A small image classifier, trained from scratch: width 384, 48.0 epochs.
Rows from block 5 of a small image classifier, named by matrix and row number. Rows with one number within an expert belong to one neuron, the router's apart. Each number is 128 + 32 x the weight over its row's rms, rounded and kept within 0 to 255. All counts start at 0. Numbers have three digits each.
After each expert's rows are labels from the 100 images, of 14848, where the router gives the expert most weight on average: "top examples" is what is common among them. Only what is clearly more common there than usual is listed. The data: photos of plants, animals and fungi (iNaturalist). In brackets: how many of the 100.
# router: router (model.blocks.5.mlp.router.weight, 16x384, trained with AdamW), inputs 55-109
# gate: expert gate (model.blocks.5.mlp.gate, 16x192x384), inputs 55-109
# up: expert up (model.blocks.5.mlp.up, 16x192x384), inputs 55-109
# down: expert down (model.blocks.5.mlp.down, 16x384x192, transposed), outputs 55-109

# expert 15
router.15:152172092193097127133098173109108133123117128133098120204154081147161139138051114199199134163152046171098085182077117079134060079132124175196146095166075146136142082
gate.0:172128126184089109179160126161146149172152078131148097111151156134113122081119073111143150150154124142123145152157116115128110114130167097155143120114098181075083144
up.0:053175142104158152133110114139112172097107123072134191071125129134061167210105117116200191162141128189138114143090092136058125163112096175085222173151111061117135153
down.0:041139096084118107133127146178128120154098110121130134113100095128104151137111100073080161122097100063097095108148112144125089143114133132126152099120092177147086112
gate.1:099168180161162097081158171141135106140124166137134127133109142133080093098154112113166117092152158201108105149169118146158124113139139126136108138094109126078048118
up.1:077165126162155131072156123117122111120123108173160120128111137132124132125122116133157077078169111188093108129179119115147100113130161132088103128081134166092092139
down.1:198153160109107127073105152104144099120188162124144124188103123089195106165139134095098182128095162094177075135081136098123159135116112159130125068127124123118095101
gate.2:085134177128142160131086121085123169092167128183114135197067092077145168121157106135131131142107127126118088129067161135120153138101133139180148112129138150094128119
up.2:116167177140153158139116128116122156111129112185110196155111131063074180142142139114099154189167150121147079124118146141118136123089199102142164081117139162115133148
down.2:156151117116102128095132075075033094104136129134071140091166136132168123117105155157115163139107123166132171116170099113152130153186144087105112131098127120152085139
gate.3:142109114143125155098148111088104129150194117127113178156155093144086158124125134142140145104124094089110152131124099151105126122160123164150085151075136049078111168
up.3:111071148111103130139080087169129161158157152164093103138147133109084191071116130154108089127142145134126171131124115182126164102111129193149061142052116032102107127
down.3:116113091108140143159133125084113129151150184155078128198089111092107153107134190176144100137116099155103148174080171093100167183181146125119144112155119108173164146
gate.4:130110153133081095104085050116174063144169089131179086160102124132109143102128126177078139122146208133164080129124143101161071125140139143116116092100094121109142082
up.4:151139143100058155085127051113138060145151057094154134166141129111100112154100115162105176121144154108137084128122159137144078131127131149135118101150096120110122126
down.4:145119072099163107147104146072131187169137171110149104117150088145135106216130114153158115095141165170080133151140129130143112106132143156146094174124099151134118121
gate.5:084206106138094206080129182120140116130060154128143110101123104091127129151122129087139098133129105096136101131161101135113129063212166113100091129101151074112147159
up.5:153054130098156054157141085087153189088154156130127186160107167137118091111151127159142163090144165113098204122116159093133114175119108112153113139228080149148148100
down.5:084106155113094075112130128120123059092106094145145136157103091071105150164080186143080131133093128140101160130146124098117100146109165159161164125188128096119141125
gate.6:143110075101114093152144108105135131159099146133128122163192133124110096091183168144142094168119148120166160143157106119123090170048091142183057064177187126146177076
up.6:107171163196119113097117127164189141068175137102121124093053151174206190136118142105131118045103098110127137109117077140105084119204144158151137128131101140115084134
down.6:146119111114146169113177145087191151119154203131140073092119113126074119158192171146137133105113134107168118164149156132106147119085128193145135119197108104146096152
gate.7:125142141135121138156111160164123134146104094198115061184129047110147083173066134125237132195109140126064074175096183080095114119102098184163148124109148122144094169
up.7:103139065109127158166158128056086168100123161150111139116135166204145119157165167136142126116120152071155117122121095077153123092112152122156140161145154097093128137
down.7:195193110112061106154130178122084118104128071097136130114124160179104142194128140140119164084197133153204098092124136064112129126161085068111165088107149121125089092
gate.8:092139173151099172141059128114144190101145096171116095201097140175143131132088107164135099186126170177106121136093157142167089099051172133135093123084180097099081112
up.8:095116174146113167132064147132158184095133073175106121179091151189125133181059119195158116200133125156112154154103162132153079129097155162123090114091154115082094102
down.8:137120150137151110095099114096152123139157132130111076166095122109180104078093101140124188188153163108085108149106112150096125136123099169135166125104103118107151104
gate.9:173104158077131175131123170105130170098100152110110086148185167157110122155121155142117134126128183119151163094155118139165062152130063205098132132177104118134145105
up.9:149115069089124095180176134096130169160159126046116168105112145086161129195132106114097126188148113109111069109139175118129083149174107184101109127128158122154138099
down.9:167079166128129163086109138128198145158109144134089154166136143127136119077146137093099103099082110171114109138140122183063103101112167112109114152105119123133116147
top examples: class Aves (85); order Passeriformes (50)

# expert 4
router.4:116096138070169137119191128102130121116115115164096121136154127155148117149144131064135148078170187070137194149160196089102134168159132133122095197111171069132167176
gate.0:125128103119115138122118157137103124042181118187105084149113087101103110093139099086168159052127144109127145221172125070181121174127147132085096183126170105121122133
up.0:154132149138182116108125073100175138244076156101155177083118179144163127135092145133054102198136111142108128050073104142063141081153101107174138093128112143103152141
down.0:162120140147101067139141128163097128127146129128131110105088084082138076161160167099113093142104147128119176097122124101174112094140148148091066124083107121125104123
gate.1:137134112132104118107108140099135183117097141142151106133097172057100100139146108135141155060156135110140067076155152182181092162177123066135030133199087142113144191
up.1:075091119124129137166179119134106095130125126069107164119143084138150125097126114130127095204100118136121170159099088081078115061072155202143185110134161102147109078
down.1:114132170179165158084098177112194115164108135137094104195118081135090174174126119094141088116137130107116161097153169084147114097075164130156128122145109125113113100
gate.2:161169130095132096122207142059100205152145145074120055175082128134133142149120102155130151134139152133111153178114099132093133110150122136149129156096160073136138157
up.2:098114104147099163133101106201138056146093119176124196090186126125102083121137110103138095126107106124175101046156145133148128174111120121102132111146111168110124117
down.2:135111069093123118098164149089114114148106061154103106033160094153094133165107202054184142131069111120136114138132132080112133114153033155195095138165118112140115147
gate.3:147133129161144094167165108106084134131201103168095143116143105084158155103098065075119116112114142213114187128117088142084123115140149169093121063148083181166154155
up.3:114118160116141089151156092092140061152146119158135042112124113052145190133164132059106110131110155121101160138110119119149123140145090147120120168113135180090153169
down.3:159155112206067042110131151094177188103117124124098110118126173086208169118106103075154142126152165147121106090099101152168124086144135112126107118131102127141125143
gate.4:133224140120157102143091118121135140106145198151101067118128128146074133123138042102109174145152143129207119106136180144174093132106165092166164143100117097175154127
up.4:103227169126183109105073137127144128153149177144116089122135144146095138135117052121095173138125146134206097157123167148182133140100159076143163168118150107152164137
down.4:117123128091128120098100115070181060157123105133154137099100102203141114166084159101127152101152155145147137112084135113159108144152142152167151150121110091149105094
gate.5:152152180115150144161117154147112082153210192190132137156119111136115116137117082074166147184145161099175138100088181152139151150175138059138125149126163109092073109
up.5:105104150112150191103140120147081116105105121155124114123117121142139110120109119065074132204127122124128155144078161119121091118174101112109150113124135084135089099
down.5:134167095087118115124076108126141189141148119105140135149209124181118126204111134058073204135123140148133137137107079158169127134107204115135078123151091166106177097
gate.6:145114097065123099209129143146092099105146182192099161141104079080167163090130117114135109182178154128134106190160134141186170124089124087138142126158173139111119052
up.6:118098129129057129141133156145115111104149144137076144134088114116150040166164118120144129115146126172168116141128133146166094153042141097128111130104142166145169097
down.6:092116151178145108142135117178127132094137154119127134163148103106052130083158125142127103144187104109113134102108115123166156071099187103179083078214132102131056121
gate.7:137130149212132099154093126125122072167105159076100135121148119146128111108106113078139163161112170094167081074143120136109158126130123127043162123115140107189120157
up.7:144097168140143109152123120126132136105084128121111164143025121108119118095092100176129147161110157083136143070124167109149120217131094150081145099146090109138175131
down.7:208173129127090184088118054146103132135064128124096090071137132168198068165183107114111116160086118139164131148108166131140114119157134172108155108132144136124150140
gate.8:108099106110170159083110063178131151156234036122140121118108169183106127123120120160135066152064105165160092111155155194161139167160123096141081105095177124111135101
up.8:128103086086155148113116082111135128124192053104104162119135152179131182109109119126131092140062110213115119147116150197132162142165103135134076147078165127120127106
down.8:121142141147148096072120159076170084131097118076127168148097127123102144135124097220172109207112121110145155138140118172190103110118164160137153133104137198174166152
gate.9:160147123105120116106110189134146156148159179143136082192139090174064198101115106129184137129155096132116142110141082136127122158162157106125136112137126114123147133
up.9:159143139091115164170098166092147149100110113120189143132126141183120183187125092106179106155086131098135128075133112150152104077180131115126089100152135152134102142
down.9:120144156182176171105131137155155129144124099140125133169116113146092082099111146145054133125148100178078135141023123164128138166158136145136167147169165158143146126
top examples: order Anseriformes (25); family: Anatidae (25)

# expert 9
router.9:158119123102077102112117115122117058101111112125180177085102103160108169155151101150105137146171096075132164070171140124125102158124133105137145125178135080112141084
gate.0:166110155096125169171080125123103080150101115121131109116123106131145091130125131126088114168175117098154124193098142134157131143149169160107099096105160136084095111
up.0:124111139121132161166071129154088078134124105134149117118139099110135098146143149151113122193133119117146124173114149136149112143147166116098087120099162113103075125
down.0:074146110122099125160194125124116142073130162137096115163132081171186101163112095103157128188153140129152093142109082176164147197084123109137137098146135168125163132
gate.1:212088081132167141132116114137151090106099135171147133130114184121106113065173136108111155121137101116094101169149162162061148141093108096132083141126108176186084118
up.1:111170149219135076111134155094099144167098108113046141174114128198154099178080160073157104117102138133112167144118103122163122143118083127096128107086125094109149139
down.1:130091082091117142145152084100122102078121112150087096152172162108150155164163131110140132130088152141143152140093137154088113085144103193167118125107096091141128166
gate.2:115144124146047135098070137144197138132097112017137096124124169158150085069094146138118092083125106086104171159081148155138168138104120133168149104134095130157099150
up.2:117142135139105100102085089119158128166088133040151077128101185124142107114065155096109085133171144069116190118095163162172151108114079165160099070129102167159074120
down.2:148081115122135134104179155179117114108113151050126139160170105138153130174091123108145077111104122089127159142152119136097104179108114168099148134079136122143145184
gate.3:129133137106153143151117181145100130138143169130083134076135053105091081120078129105137136134105130116111084094133165098158166150149078141167175088086126113138114133
up.3:100145101117123117132141124148174125090094080129169143169094180148111199124171123155147141113120099166151149142121143204100084091088127092101079150139144111147094125
down.3:125148095141193130103125149089137132127140178159035133114166161122168111141155172124139118141162102088157117149181156091121144105085123150101108111109203053075121089
gate.4:201151085108158134136164129106155082147128172115129133120173120191157150209151080099113194113145130106064118095137118163063129124185169133133116161139183158089088123
up.4:099114169140128154109055123100118163143135123144098136087108110150058088076056120159140070147111115112182183138095146111198096153065134141133121043155146114155164152
down.4:104105106124185124149112079092165075100142152128120182142087125118105138100168165142134181115114137157142156155128117121093130075134166112154204149158204170157090108
gate.5:109156129107088094142107119087105201108167159153183067089079107081125147129140135117094115096146101104140118156120113152138136063134160122175174199163086045128147158
up.5:124139173083155126111111093104110174099173176152174109129161124128112138098085150141086141151152088132135140110148098122155111111127160129135144143152166092104162141
down.5:152112097128136144126164089139167167162117182113152155140142107079161075122127134124104155137211137160137103152089094101128204089101181121100131137119215098120053133
gate.6:127102078096144124163113140086155137133145125117120109158153089126163090136078116152152159130133171142143135182123105138102125129168175122140153095094123120122113128
up.6:147099132061119119138104094075143144101098150136101123138104091145158174103095161110118121134116125139168144191175119161112117117116134077162146066114115116102128120
down.6:128110122152105144035098133134125098098132165141124098107122106102098194118136141157108116146189148160170103126136115195189074172106120123127142161089116156103085092
gate.7:103081158158063109096132148139113129144135152147133178145168120122172121079079130150154130105124111168119175125141102191184145114097102132110091132104110116138104168
up.7:134079122142096097133162192138116127132160165141118138116159106123156103101107121116157126120133137187127146152117077170178140135133116116115091127157063116134070162
down.7:125118090104074139088149183165123116110130105145125159180098070108146121150076128142118105167166149090099140081103094144105153143145145138118135157070098160092225125
gate.8:078141221160136119148119112126196149140115149067172177086146128066030144139089119110119082175135154055120098127129189125163097070103130136140131079127136141122119091
up.8:086122150165157113140132104148105152138170135160197148092195130122097135117166135107132122115148134092142076118134173125157145066097136120145131081120089150145115089
down.8:117089085133102131116061128132162188191126076125153113111090133129153111055180145106143157078117154119111105108158116094168142092149159056125120194090110161136150203
gate.9:134158146068151213168180127124192132166141145116110137093094123088118177093124087069122152125134121147107120170125168160129151135092133106137092132107145111138140124
up.9:108109147136055110102109122126118141144074118123113159148143122145158102105126207148079176105161149094140124129159089137103092094171117143164161140191159146135142136
down.9:153087178123140128138118068145068110098073080145147162100137105133175170153186163127086104125044141161115137141146119096106220135081158144140154159154123107137185116
top examples: class Aves (88); order Accipitriformes (31)

# expert 5
router.5:115093127177120069158119164094058156110165158071115114157122108074138075125100118113135140149098158113170077146092129150177147129118134146152116083118140157162063138
gate.11:059119106076115145143141137143191160126167121143111095153109112094135128124114093160145126134127162120104087126136169124128145086137109104084104171094041094086112177
up.11:133122165115115091070155121165077153126141153159117083107155174130211114146043139125122111091112106123139108073129127129159155112067139099169096140103179157127080177
down.11:135110136152054196117101069174154121105170083109110069110104140187166151144102126147121194139157110144177079143124054113165134144095170125116042123121146111148100158
gate.12:127064123084099143066129190150156076120159146092100126136206118140111097107098115132141106164143124065157101173108139099133100133111103186166107193141116170130140109
up.12:147097099097092124099142136136131128088120115107098140140179140103134133106083105141158128192129108061170139131100124129173119097123125152166104158139110173143157095
down.12:123135097151112097132171127096119172145114139094153073147132139101082117093091160146114167107160126104130063130142129135101080129129108111143127165105154088129178176
gate.13:093073135131136113074174126170080123143123148119149160078095131143031160136131111106127135126112181142093158178122067170144119075121082124124103115117102094121182088
up.13:146109111132114112206089117102140137138135104147108102164191143133221113119114121158121092140152087107170113081141186129100116174113203109110169110135150150092079152
down.13:118100085102141122083152145129093155202113148084116109082121130067129097118145148140179124118158174116140139092136212151095111073140129143146114129108103166139136145
gate.14:157106163087097162129131113175103187178172133115180103081116171117151100118102080118168140161110096092123143119166098146149083124105108127143149077117172159160124114
up.14:172096141150189124165203168084183065142101139124072128124110114094101127134140180117089162128113175162129172085112091131118110090174167090112114193152108142136084115
down.14:167082095144136092092124118072152143118130118134102123167130097085123166083138165178074113098154111137113102159140119150153153171198179114139141151161150156173145099
gate.15:118110127131079137189084111107089127092126157117220130179109135119122161096099119142100112108122166067116161138116219102185116127140105069116153140183099163114112144
up.15:156155089135114175170081180081106111129153187118156115122170152081113130117092147174090138075197124090120122154100171113206122142107134057089127127135118139148147130
down.15:080149074178141123081140134139139113135084066106136157130071108100117143156146168139107111194119141135129158145174123139180110138097148177085169182101159136084171127
gate.16:122116189114100091127115119133100153078101163140120105121125119154110105170216104077117162112139164125125149175163145155130105151110058046136151165092151081119177148
up.16:144107078128124154142171138122168135176122090093134165114112113096157147085103177144158120174094104165140148079120088127091128103132170208164088115172097149132071094
down.16:155157143240111140086136079174163137127119072122142093133087112139119085116147097146058116151087131086179161188152148172124149126134082080139147115144118124132130148
gate.17:130120124154102168158127184091115108066102138116163105106099076120127139160127139129119115175117084079110136117142097131176193098182147076145112120184120120091067143
up.17:088129097142114142147165079117139157118154122162102072124122207133068130162080091152141121111120078099117129130072148100125132159153116147141123159124110112173184115
down.17:094113115118140108108116121124147145156161119127140112136129170166060085131085113117166123137129153167165125076134112119131099146126117175102143116074078207107098158
gate.18:128118212157087147131060174145111122106127127085123111140174161113124171096112117106150100098115115113165147118124128110174144141088170127160125082104122130101111097
up.18:091103179127097137117093129146137133075139183087115124139159120128131171132104143149123137090134114147155129121158138061147059085081164110155135154148140167131113125
down.18:113198128183168106090064104173163133147107103175134098190173097157103128172105106150138143163169129167107134128151123184145139061087177096135064150097128152101125133
gate.19:131134103129111136118064070091089096128111079169152167122152166136103146166139159110108093159118114145152154128094149128100147123124106097095131178171080187158163116
up.19:090114113104129093117097108140139177137080157152186079218094090088134140104139149167111120108100105119149016146127097154121185111037109158120144081114145153170126085
down.19:165121154114152146101163175192106116176104107104161112153117134081136154098195136101156150100169109179114125137126157054156170145102123144114170143054099148112094145
gate.20:128101131170092172158146117163105163125157055090132105124149127152134127106112152139146161155118148138141151115153174106102142080135111147134172114136097136133120098
up.20:107117119042105101141146136132150147139156184163130158157130120116110110084130128150155122061132140136092146069070091136139101165140117119151134152139150177067121132
down.20:122140101127152143114101117187087122145134203181169183075183179109090103120087172162149126141179136159134076121142155156111073070104138123098104154153136156159137093
top examples: phylum Tracheophyta (68); kingdom Plantae (68); class Magnoliopsida (63)

# expert 14
router.14:153119139102161097121108077149133130159171102149149136118087129146135095037142119150140157159055107120156144097125046128149125147144113148126108157158088134087111092
gate.11:119150149091097157155117109237154108188104112102120071165124167153164140145049178151157173108139137126069119134155142134104144118172133110090103110151132175060127191
up.11:097150161106112158167114117155129134196116107092161102160119121114145114154042147121144113107132096124065116126186143139125164099159118104092081091151144128083137156
down.11:108142143103164091124083136104122147103138119134111115169073207159116179137175116161108106111101133139162106104188106159140070180176142125164127104079179145152154091
gate.12:111177074166118096134162148086157170143139126125131099162160139100177071120065101134129134105082181159149095145122082130167125083178129143122196134201116112144130115
up.12:137120126079145103122164153123174142123131085078145147143128140132151091144146106116124075174117214117152087151100113114184107130156157117115143088154065148110121114
down.12:166121081063171181087079106092094134098111117135197169112099151156144159169096124164158112219088101148117150100094133188138109133165180199159103108175100111105107145
gate.13:111156119107101146108185147088128170165087128132091079154166107119196160150167058114167098111104076153166156165138043109146094132113129090138163118141095078146153059
up.13:134104153120070132155075171147136174091091094174108096129129157099178192176152061158141126137064181091123143162161072104112177094096089138125132134123117182127106168
down.13:161125161084174114136131132189145136111134141102188119100163213138104139168130136164085125113123147114103171154068142096144102118165134128178153117135121169076105177
gate.14:133146059145121093085159188123056078143172141150089082148110150117146100064147080131111164133055085119092097166149072134168124124154152144054109141156069114170128121
up.14:100129081125170128073124196163104075157186112125095087169105134076152098116155139109099168152076103082112090166136124138160168162185139166024116139121058136154131122
down.14:146130123066148092148104125150175085160192111070086109154118110095149102122119096128150135118054136048134147132150108187101116169101119189131063143173117149168143139
gate.15:115099151106159112149108107129154178095109136097192129182150185125081128162169148108108069108143060082102106156114168130113126139138086107163134124140139124104159136
up.15:105171159065126115180104143090127096136125114197092081161140136106131111201112074152104125170105188134082145147103176083170105125127151095165088093198113122126144122
down.15:104111180137136174125128073133106109109140205143170156186192169116136113068135153149134162156091111144092137145139099120111117121145059151088184134128136032119123172
gate.16:091140129127204125117124105136098162089150089119165074125068112113101156079128138130133122094114160116144069111105154100166135091129109131120141137111153155074165126
up.16:147087161126117181126094146140177084179155131110127149105176187198173165208123129134158183204113150121093112133139149164126131123171154105142126131111102075154095115
down.16:104145093074134197146124089114172138114117121149157098120089071164111095181082149144135172182105174156104149126115150143105125118120127161195108133124127142150160123
gate.17:182155066145104175096107100162130115126145170156118152125122116115089133138134129121113130121187149148171125169165126118102108163099149086114083123154110148172117115
up.17:154147060141141165136088110163134135130125160183101162112167134134128130162163104151102118122175168140145143138129141092113114204114136058142084109111096155168091097
down.17:114179107165080131136139074084111162132123110154103100117108151141155124133142112152096148143129153167203142140171114178081111139180126154145153113102123182089110114
gate.18:131102062092127160117159088128111131083129160099195076121151094158137113130134128207143174088159149134192132142112107172099175166086099096193126125107165102113107104
up.18:173085073151106095140121167119122120117102119124123109130087131148120148064114100069174118154100137069168148078086106116159114143162135088179111201143144124072140183
down.18:136146121127095177097108064089163129204168172141103171139159124129106084135193164114137182196135111113087059180151180123169146145130102136152141092111099158114176051
gate.19:126164142121097079105087141108108074156103147180144151103124088103048102083136105133077106127108165173140117045210128161117101161105113104112113113126145067138162166
up.19:103080128149157179138154126145134191109182087066120092118131145166190149180115136148190140151148096049126142217071124092156151111137133147127151167128095165096114117
down.19:126134112034192086106141114114159156152104192141108177174148115170140162210161186039081153096173084098155141149086184143162144139160112133134180150142091131136151121
gate.20:145135145184132091132114066187038160125107111133136187160138094136121186134129087141136154132135124106104171148151139135197110122125100161164105151108126141119150152
up.20:146117147189117100122122061190081151118109080092131176128146094131097193135159067160140161134139093129081168163167123123207101113102121136146125144109142123124142168
down.20:113139179152102111074098070167154137175111101121165168137094067043128107148122124094063133132128123082148114119133048109114154117083148127111149107122103108095107119
top examples: class Insecta (95); phylum Arthropoda (95); order Lepidoptera (69); family: Nymphalidae (59)

# expert 11
router.11:127173105121112108188133141084093137157134169115097075141182132140139149148133135126132120161198161093159175142093118146096168100128174132148125131143104118159196140
gate.11:104139104159132119124146133121149093135190155090170116133125132157143138133118100083178157063210099156146161155103099085121141193057085087137088094121089117137105132
up.11:131139134146140117120128146112150100127128113127167141127086135132165162179167141089160139123136113119196108193172142075097122151048103120151088073137068097160097133
down.11:125124142075131103153105156089145128168196102169142130169153149204101083123093086102148140083054073076144114063158109121156100128169171149140153132166165109127140113
gate.12:174155075105118156090140083145129138116054125100176094179123095116148114181128132134120181117228164148116142074121116149116126104136141145127100119166053081093176184
up.12:120061141129165103130192166103076154083119115118124162088150078168131130103086065119075142105128097096133114117101080141093126156145176170099129125115157161073063171
down.12:132108179191138159152123138099094092101139117106090114116123163135178152114123129122120146173077143135131084137191173118133096048170122080086095170126206141147118111
gate.13:132115071085100162122142139147190097106096130134190115091132132138136147141203153071111153142132116103118166146118184101161076136160121117149126185138061208137120133
up.13:132117140151149122098121166117144092136136133112201145064148166119085159166147157121131088140096172149129144143134147161122124153145126118069172120152113114152151137
down.13:153147107141110142100134114170148150089173081127213147100128106105113127125057167126106160101146179150059137126168131087178062135090145165140114136133169194129140146
gate.14:121132127126160047148087099083136140172143135087109114134126126096134143108133154117121114096204127103121185196133184098130178164154156126155175077106146082105115121
up.14:120161165175156091146125099105095148161143124116120123136190155106125136124141176124125113084168149098091160161132156141115164181161170113154140086090108048142126104
down.14:155161115171139118119110170117128077162145109096116127129138102108128146124122126127089114140176124127173145165112112127169078159149075125114171149159054162032142149
gate.15:138238197093122079120177147114146084159084121108050182132169163138118118122168138079114072182080108095130115111088124101110140176088141154201175124099138157151129104
up.15:133046064162129185125083121153116201096181126120188087100069119113125108080091130186121185098167094153114133143175147168172122079188133119086104125138120110119117161
down.15:132122119119114093070109125082098127110142140143159135128174082078064120178156134134122077180120086121108110166107176097152150113109093082110109217118114110108125103
gate.16:123093093080128136126065190152128174096194180139124128071129104060133179148104127111111165085151130120154143109138136071073132105116092151194099134222122076074105099
up.16:160138176179113118121183077115133090130068075114152112189118166191110097131154120151119080181089142148105116153114094196197117173156145095068147089056112178175149153
down.16:153124126158164123115079126097142145097114151162097146056185113092199147188133105149094090099153102134105085086119123133149153104133158143140140126146116137132167152
gate.17:147053126196092104106178080084173152128096128188098127133097094127131216155143149112114139064128103159101149161107155136161147109131156102179181115078075099169158156
up.17:123087174193102148137157096120177138129106167156104153144062131114175152180153155166129099069150092186070164182132157121111138115150104130151174176109151144146123151
down.17:138150126163101178148138087110103162154118164162130122144132064088104159173071079123141196155145088108148090062161175139152162221131130193119150116112120106094102169
gate.18:161108124156140090096153077096128107157162063130099119150140179123076196152077100174099126131149112117111118099113152084165111138148122146119143194118112134153089096
up.18:121091135125096131170113157140158149123092140109170159088133077121187070101136125083123131138140145126140119201176109162116143124139136111169114129174157122086149174
down.18:101231171120138099118171190137152107139124152142114100118192159126156136172098073162129164102110139106134176129115070130170135104103151099140123142136158166118105132
gate.19:095192079125116120121096149096179127156150096144063170101137203148119098139110105140128113133130156112117205094122183158120165124176116081166185144123093135088098124
up.19:131082203093084102152122097138070108114090179125184104146085099129148146107152081138107134143138104127145053135120083067150123135095153154088088102107137107139130109
down.19:134098146143189140167163131178167180172119138164092101160151112092129103117170143139125137115163148085152134143135149160123142089107083200079175171143064192122149128
gate.20:161115170107109099087155115106124139122137168131174103149121105134106144170169121154119113063134155117148109190149138158153130100152082161177095136112135138116167111
up.20:099116122177134145107092144130151113149143106158132123141133125150151134078120153118103099144149065148120090045101119081116149118133171122121159149118167182130101089
down.20:117111124119140124140114073121129127140085169070148160073139162197141145154142091106161125142089085098153176088136107069096151101118091092137122150121114154134119132
top examples: class Aves (96); phylum Chordata (96); order Passeriformes (85)

# expert 1
router.1:136126159192103111125144131153165149143133119078085112171118076146155085153113124149140127149070151160142105146108124097165099109085122142127162104146154175087094136
gate.0:108124142154121233139090139105103137121150100094063091107143124120136098100131107139081148163141154127156111063103140096175146164146115121160102132125152148103102087
up.0:104146125161125203110080145107101174159156100091094116066162117123178082147135146076062122145157143079118155105169161079137157098137139121153063094098155156124102110
down.0:133171140129090202152108123210129129174117170132080123117056106171123067123092110098129095133088168127148135088087136187084084121139149185115110071097129169114131118
gate.1:109128140138164140102140079208113114091078108128120083165139161108114144162126117189156085064124152134150069167138113155124159133182141129112173101123159104151083163
up.1:109085118141112176162194104104188171125114173098131126149096141177145122169112151113174120122191148105144083101156159087182146145171204152139097146144137117091140181
down.1:108155132165118145090136121112186104122150133142091153132149123146153224210141122173148139101122106154137088193128102125093069122109143106179135144159122125134132132
gate.2:086161112140096142168085122153150115132154176103179112152138094091082184132139117133061164091161075116139168115137173101177083124145128156125130088106119159099145123
up.2:129126112121099081174072158162149130147116159098145114140129087175122164155106132132068153144115098112105142073116153113178091140146114131168123104117169128131151096
down.2:085240125097103115150084164185109097082164122151122164124113107063161110088118132146127091123122068174146080121159161160097148145171134099147153078075181152113135130
gate.3:132149078111159138107172150118108084091134120113184149081163109076133085176097071124121134149127087150082120107116165149151173119135105134144091165128203120059120114
up.3:144115067135125120122181091166143084111171073162176130110168143032095063072116149123149095171092098123152130188121145113131132142135130148149105166109184166113182126
down.3:100132067161075087143132129107131095122109144216150142132117092134115125157133115084101059140152133140111125069083120086158152120111095173134118124094176142132122128
gate.4:067153191089107093132158181119150132163106093100114178117165130148117097119139174152102131112113108136100159139123127184175182133135065176136088098126145132173120122
up.4:080172154124137125166090153104164166197118120115125149153190123119085090099138163120106079126119134144148160134118106137192147160105126173161148098089141141166096095
down.4:117130148086171144088125122199171142151172108112156181157115146074115144118128151188108186127128137185190141176076122130152186116109138094184119138126137106071115140
gate.5:124138140095120179062120138141119095113112141093149111127145085109163164164044127188127058147117100175047153148122100162135108073109115095111140145090179092106149092
up.5:119124128082142163139108142144133160143098138140133116138082107154202053113104143100188138138089170096155099167179134083119115155100150158113163120143065099174054178
down.5:090147140129120113096095092080167158128093153119096076157164129120068139133144114086101104155074099087116148123147220113129145171073130116146148110061067151146068115
gate.6:128123139137106112123128147133162149123091134159098135141136149109133098163137118102125115135124141099114123104076142042129074111098145154123135137142152098150112180
up.6:109131117143102113124138174090103173155071144137095156184133145100125106174140168084166089153156118110150123116075160059132039110119126145102171111129159081144058134
down.6:144122099131163137087134103117146107196176155169146114122151074139186062142113100120163191165118129092158098131182087139114176076152117116140129213110101097115131156
gate.7:146171181092178111104156109113107113191112151124134059078123081080088107090162154122102103135148132120089159188119086080157139155085159077085175104116114088153079127
up.7:110132077165060132140114152099184153086148092112108111120097160120143126171115096174141192122148106167138122100144140123077158090132108074183102158102173117151151154
down.7:125136105084131148189144110056182094109103146145082170148133157119138088136124097158177114168090153142149115174126132060112145134130132138081115164186109121128154067
gate.8:130105119145073154075166062151140155141153153124143083134096172123117108109102231156174133146170160120192077189164136133110144138089146104149081073090105126056068150
up.8:114144157101212145136024155099116119154103173150152173133141102139157137124131045129115147124075113136080135065114157094124090122156121124095203149147111068188135125
down.8:083131134138148083088085152123151165106174097113140102052154072147131102130151126166167154132106123147106107125085119118168126167089139178149124132089066124160188131
gate.9:147140109106114174095165135119152108092121122184147114171103115104146096039137191112109117119083065108111095170092126132096090124122159166166124103115120082157143086
up.9:120150132071132124110109125152077141105155187134154160112106127149110098148153215152040142139144142183174134140145123121122116102100117205140095176115196125131112127
down.9:185139109139132128120137122150092147143109157045112099059097128180115066151134194136122136200168176101101162208150160072077121077163104104125140133091133104128088159
top examples: phylum Arthropoda (62); order Lepidoptera (34)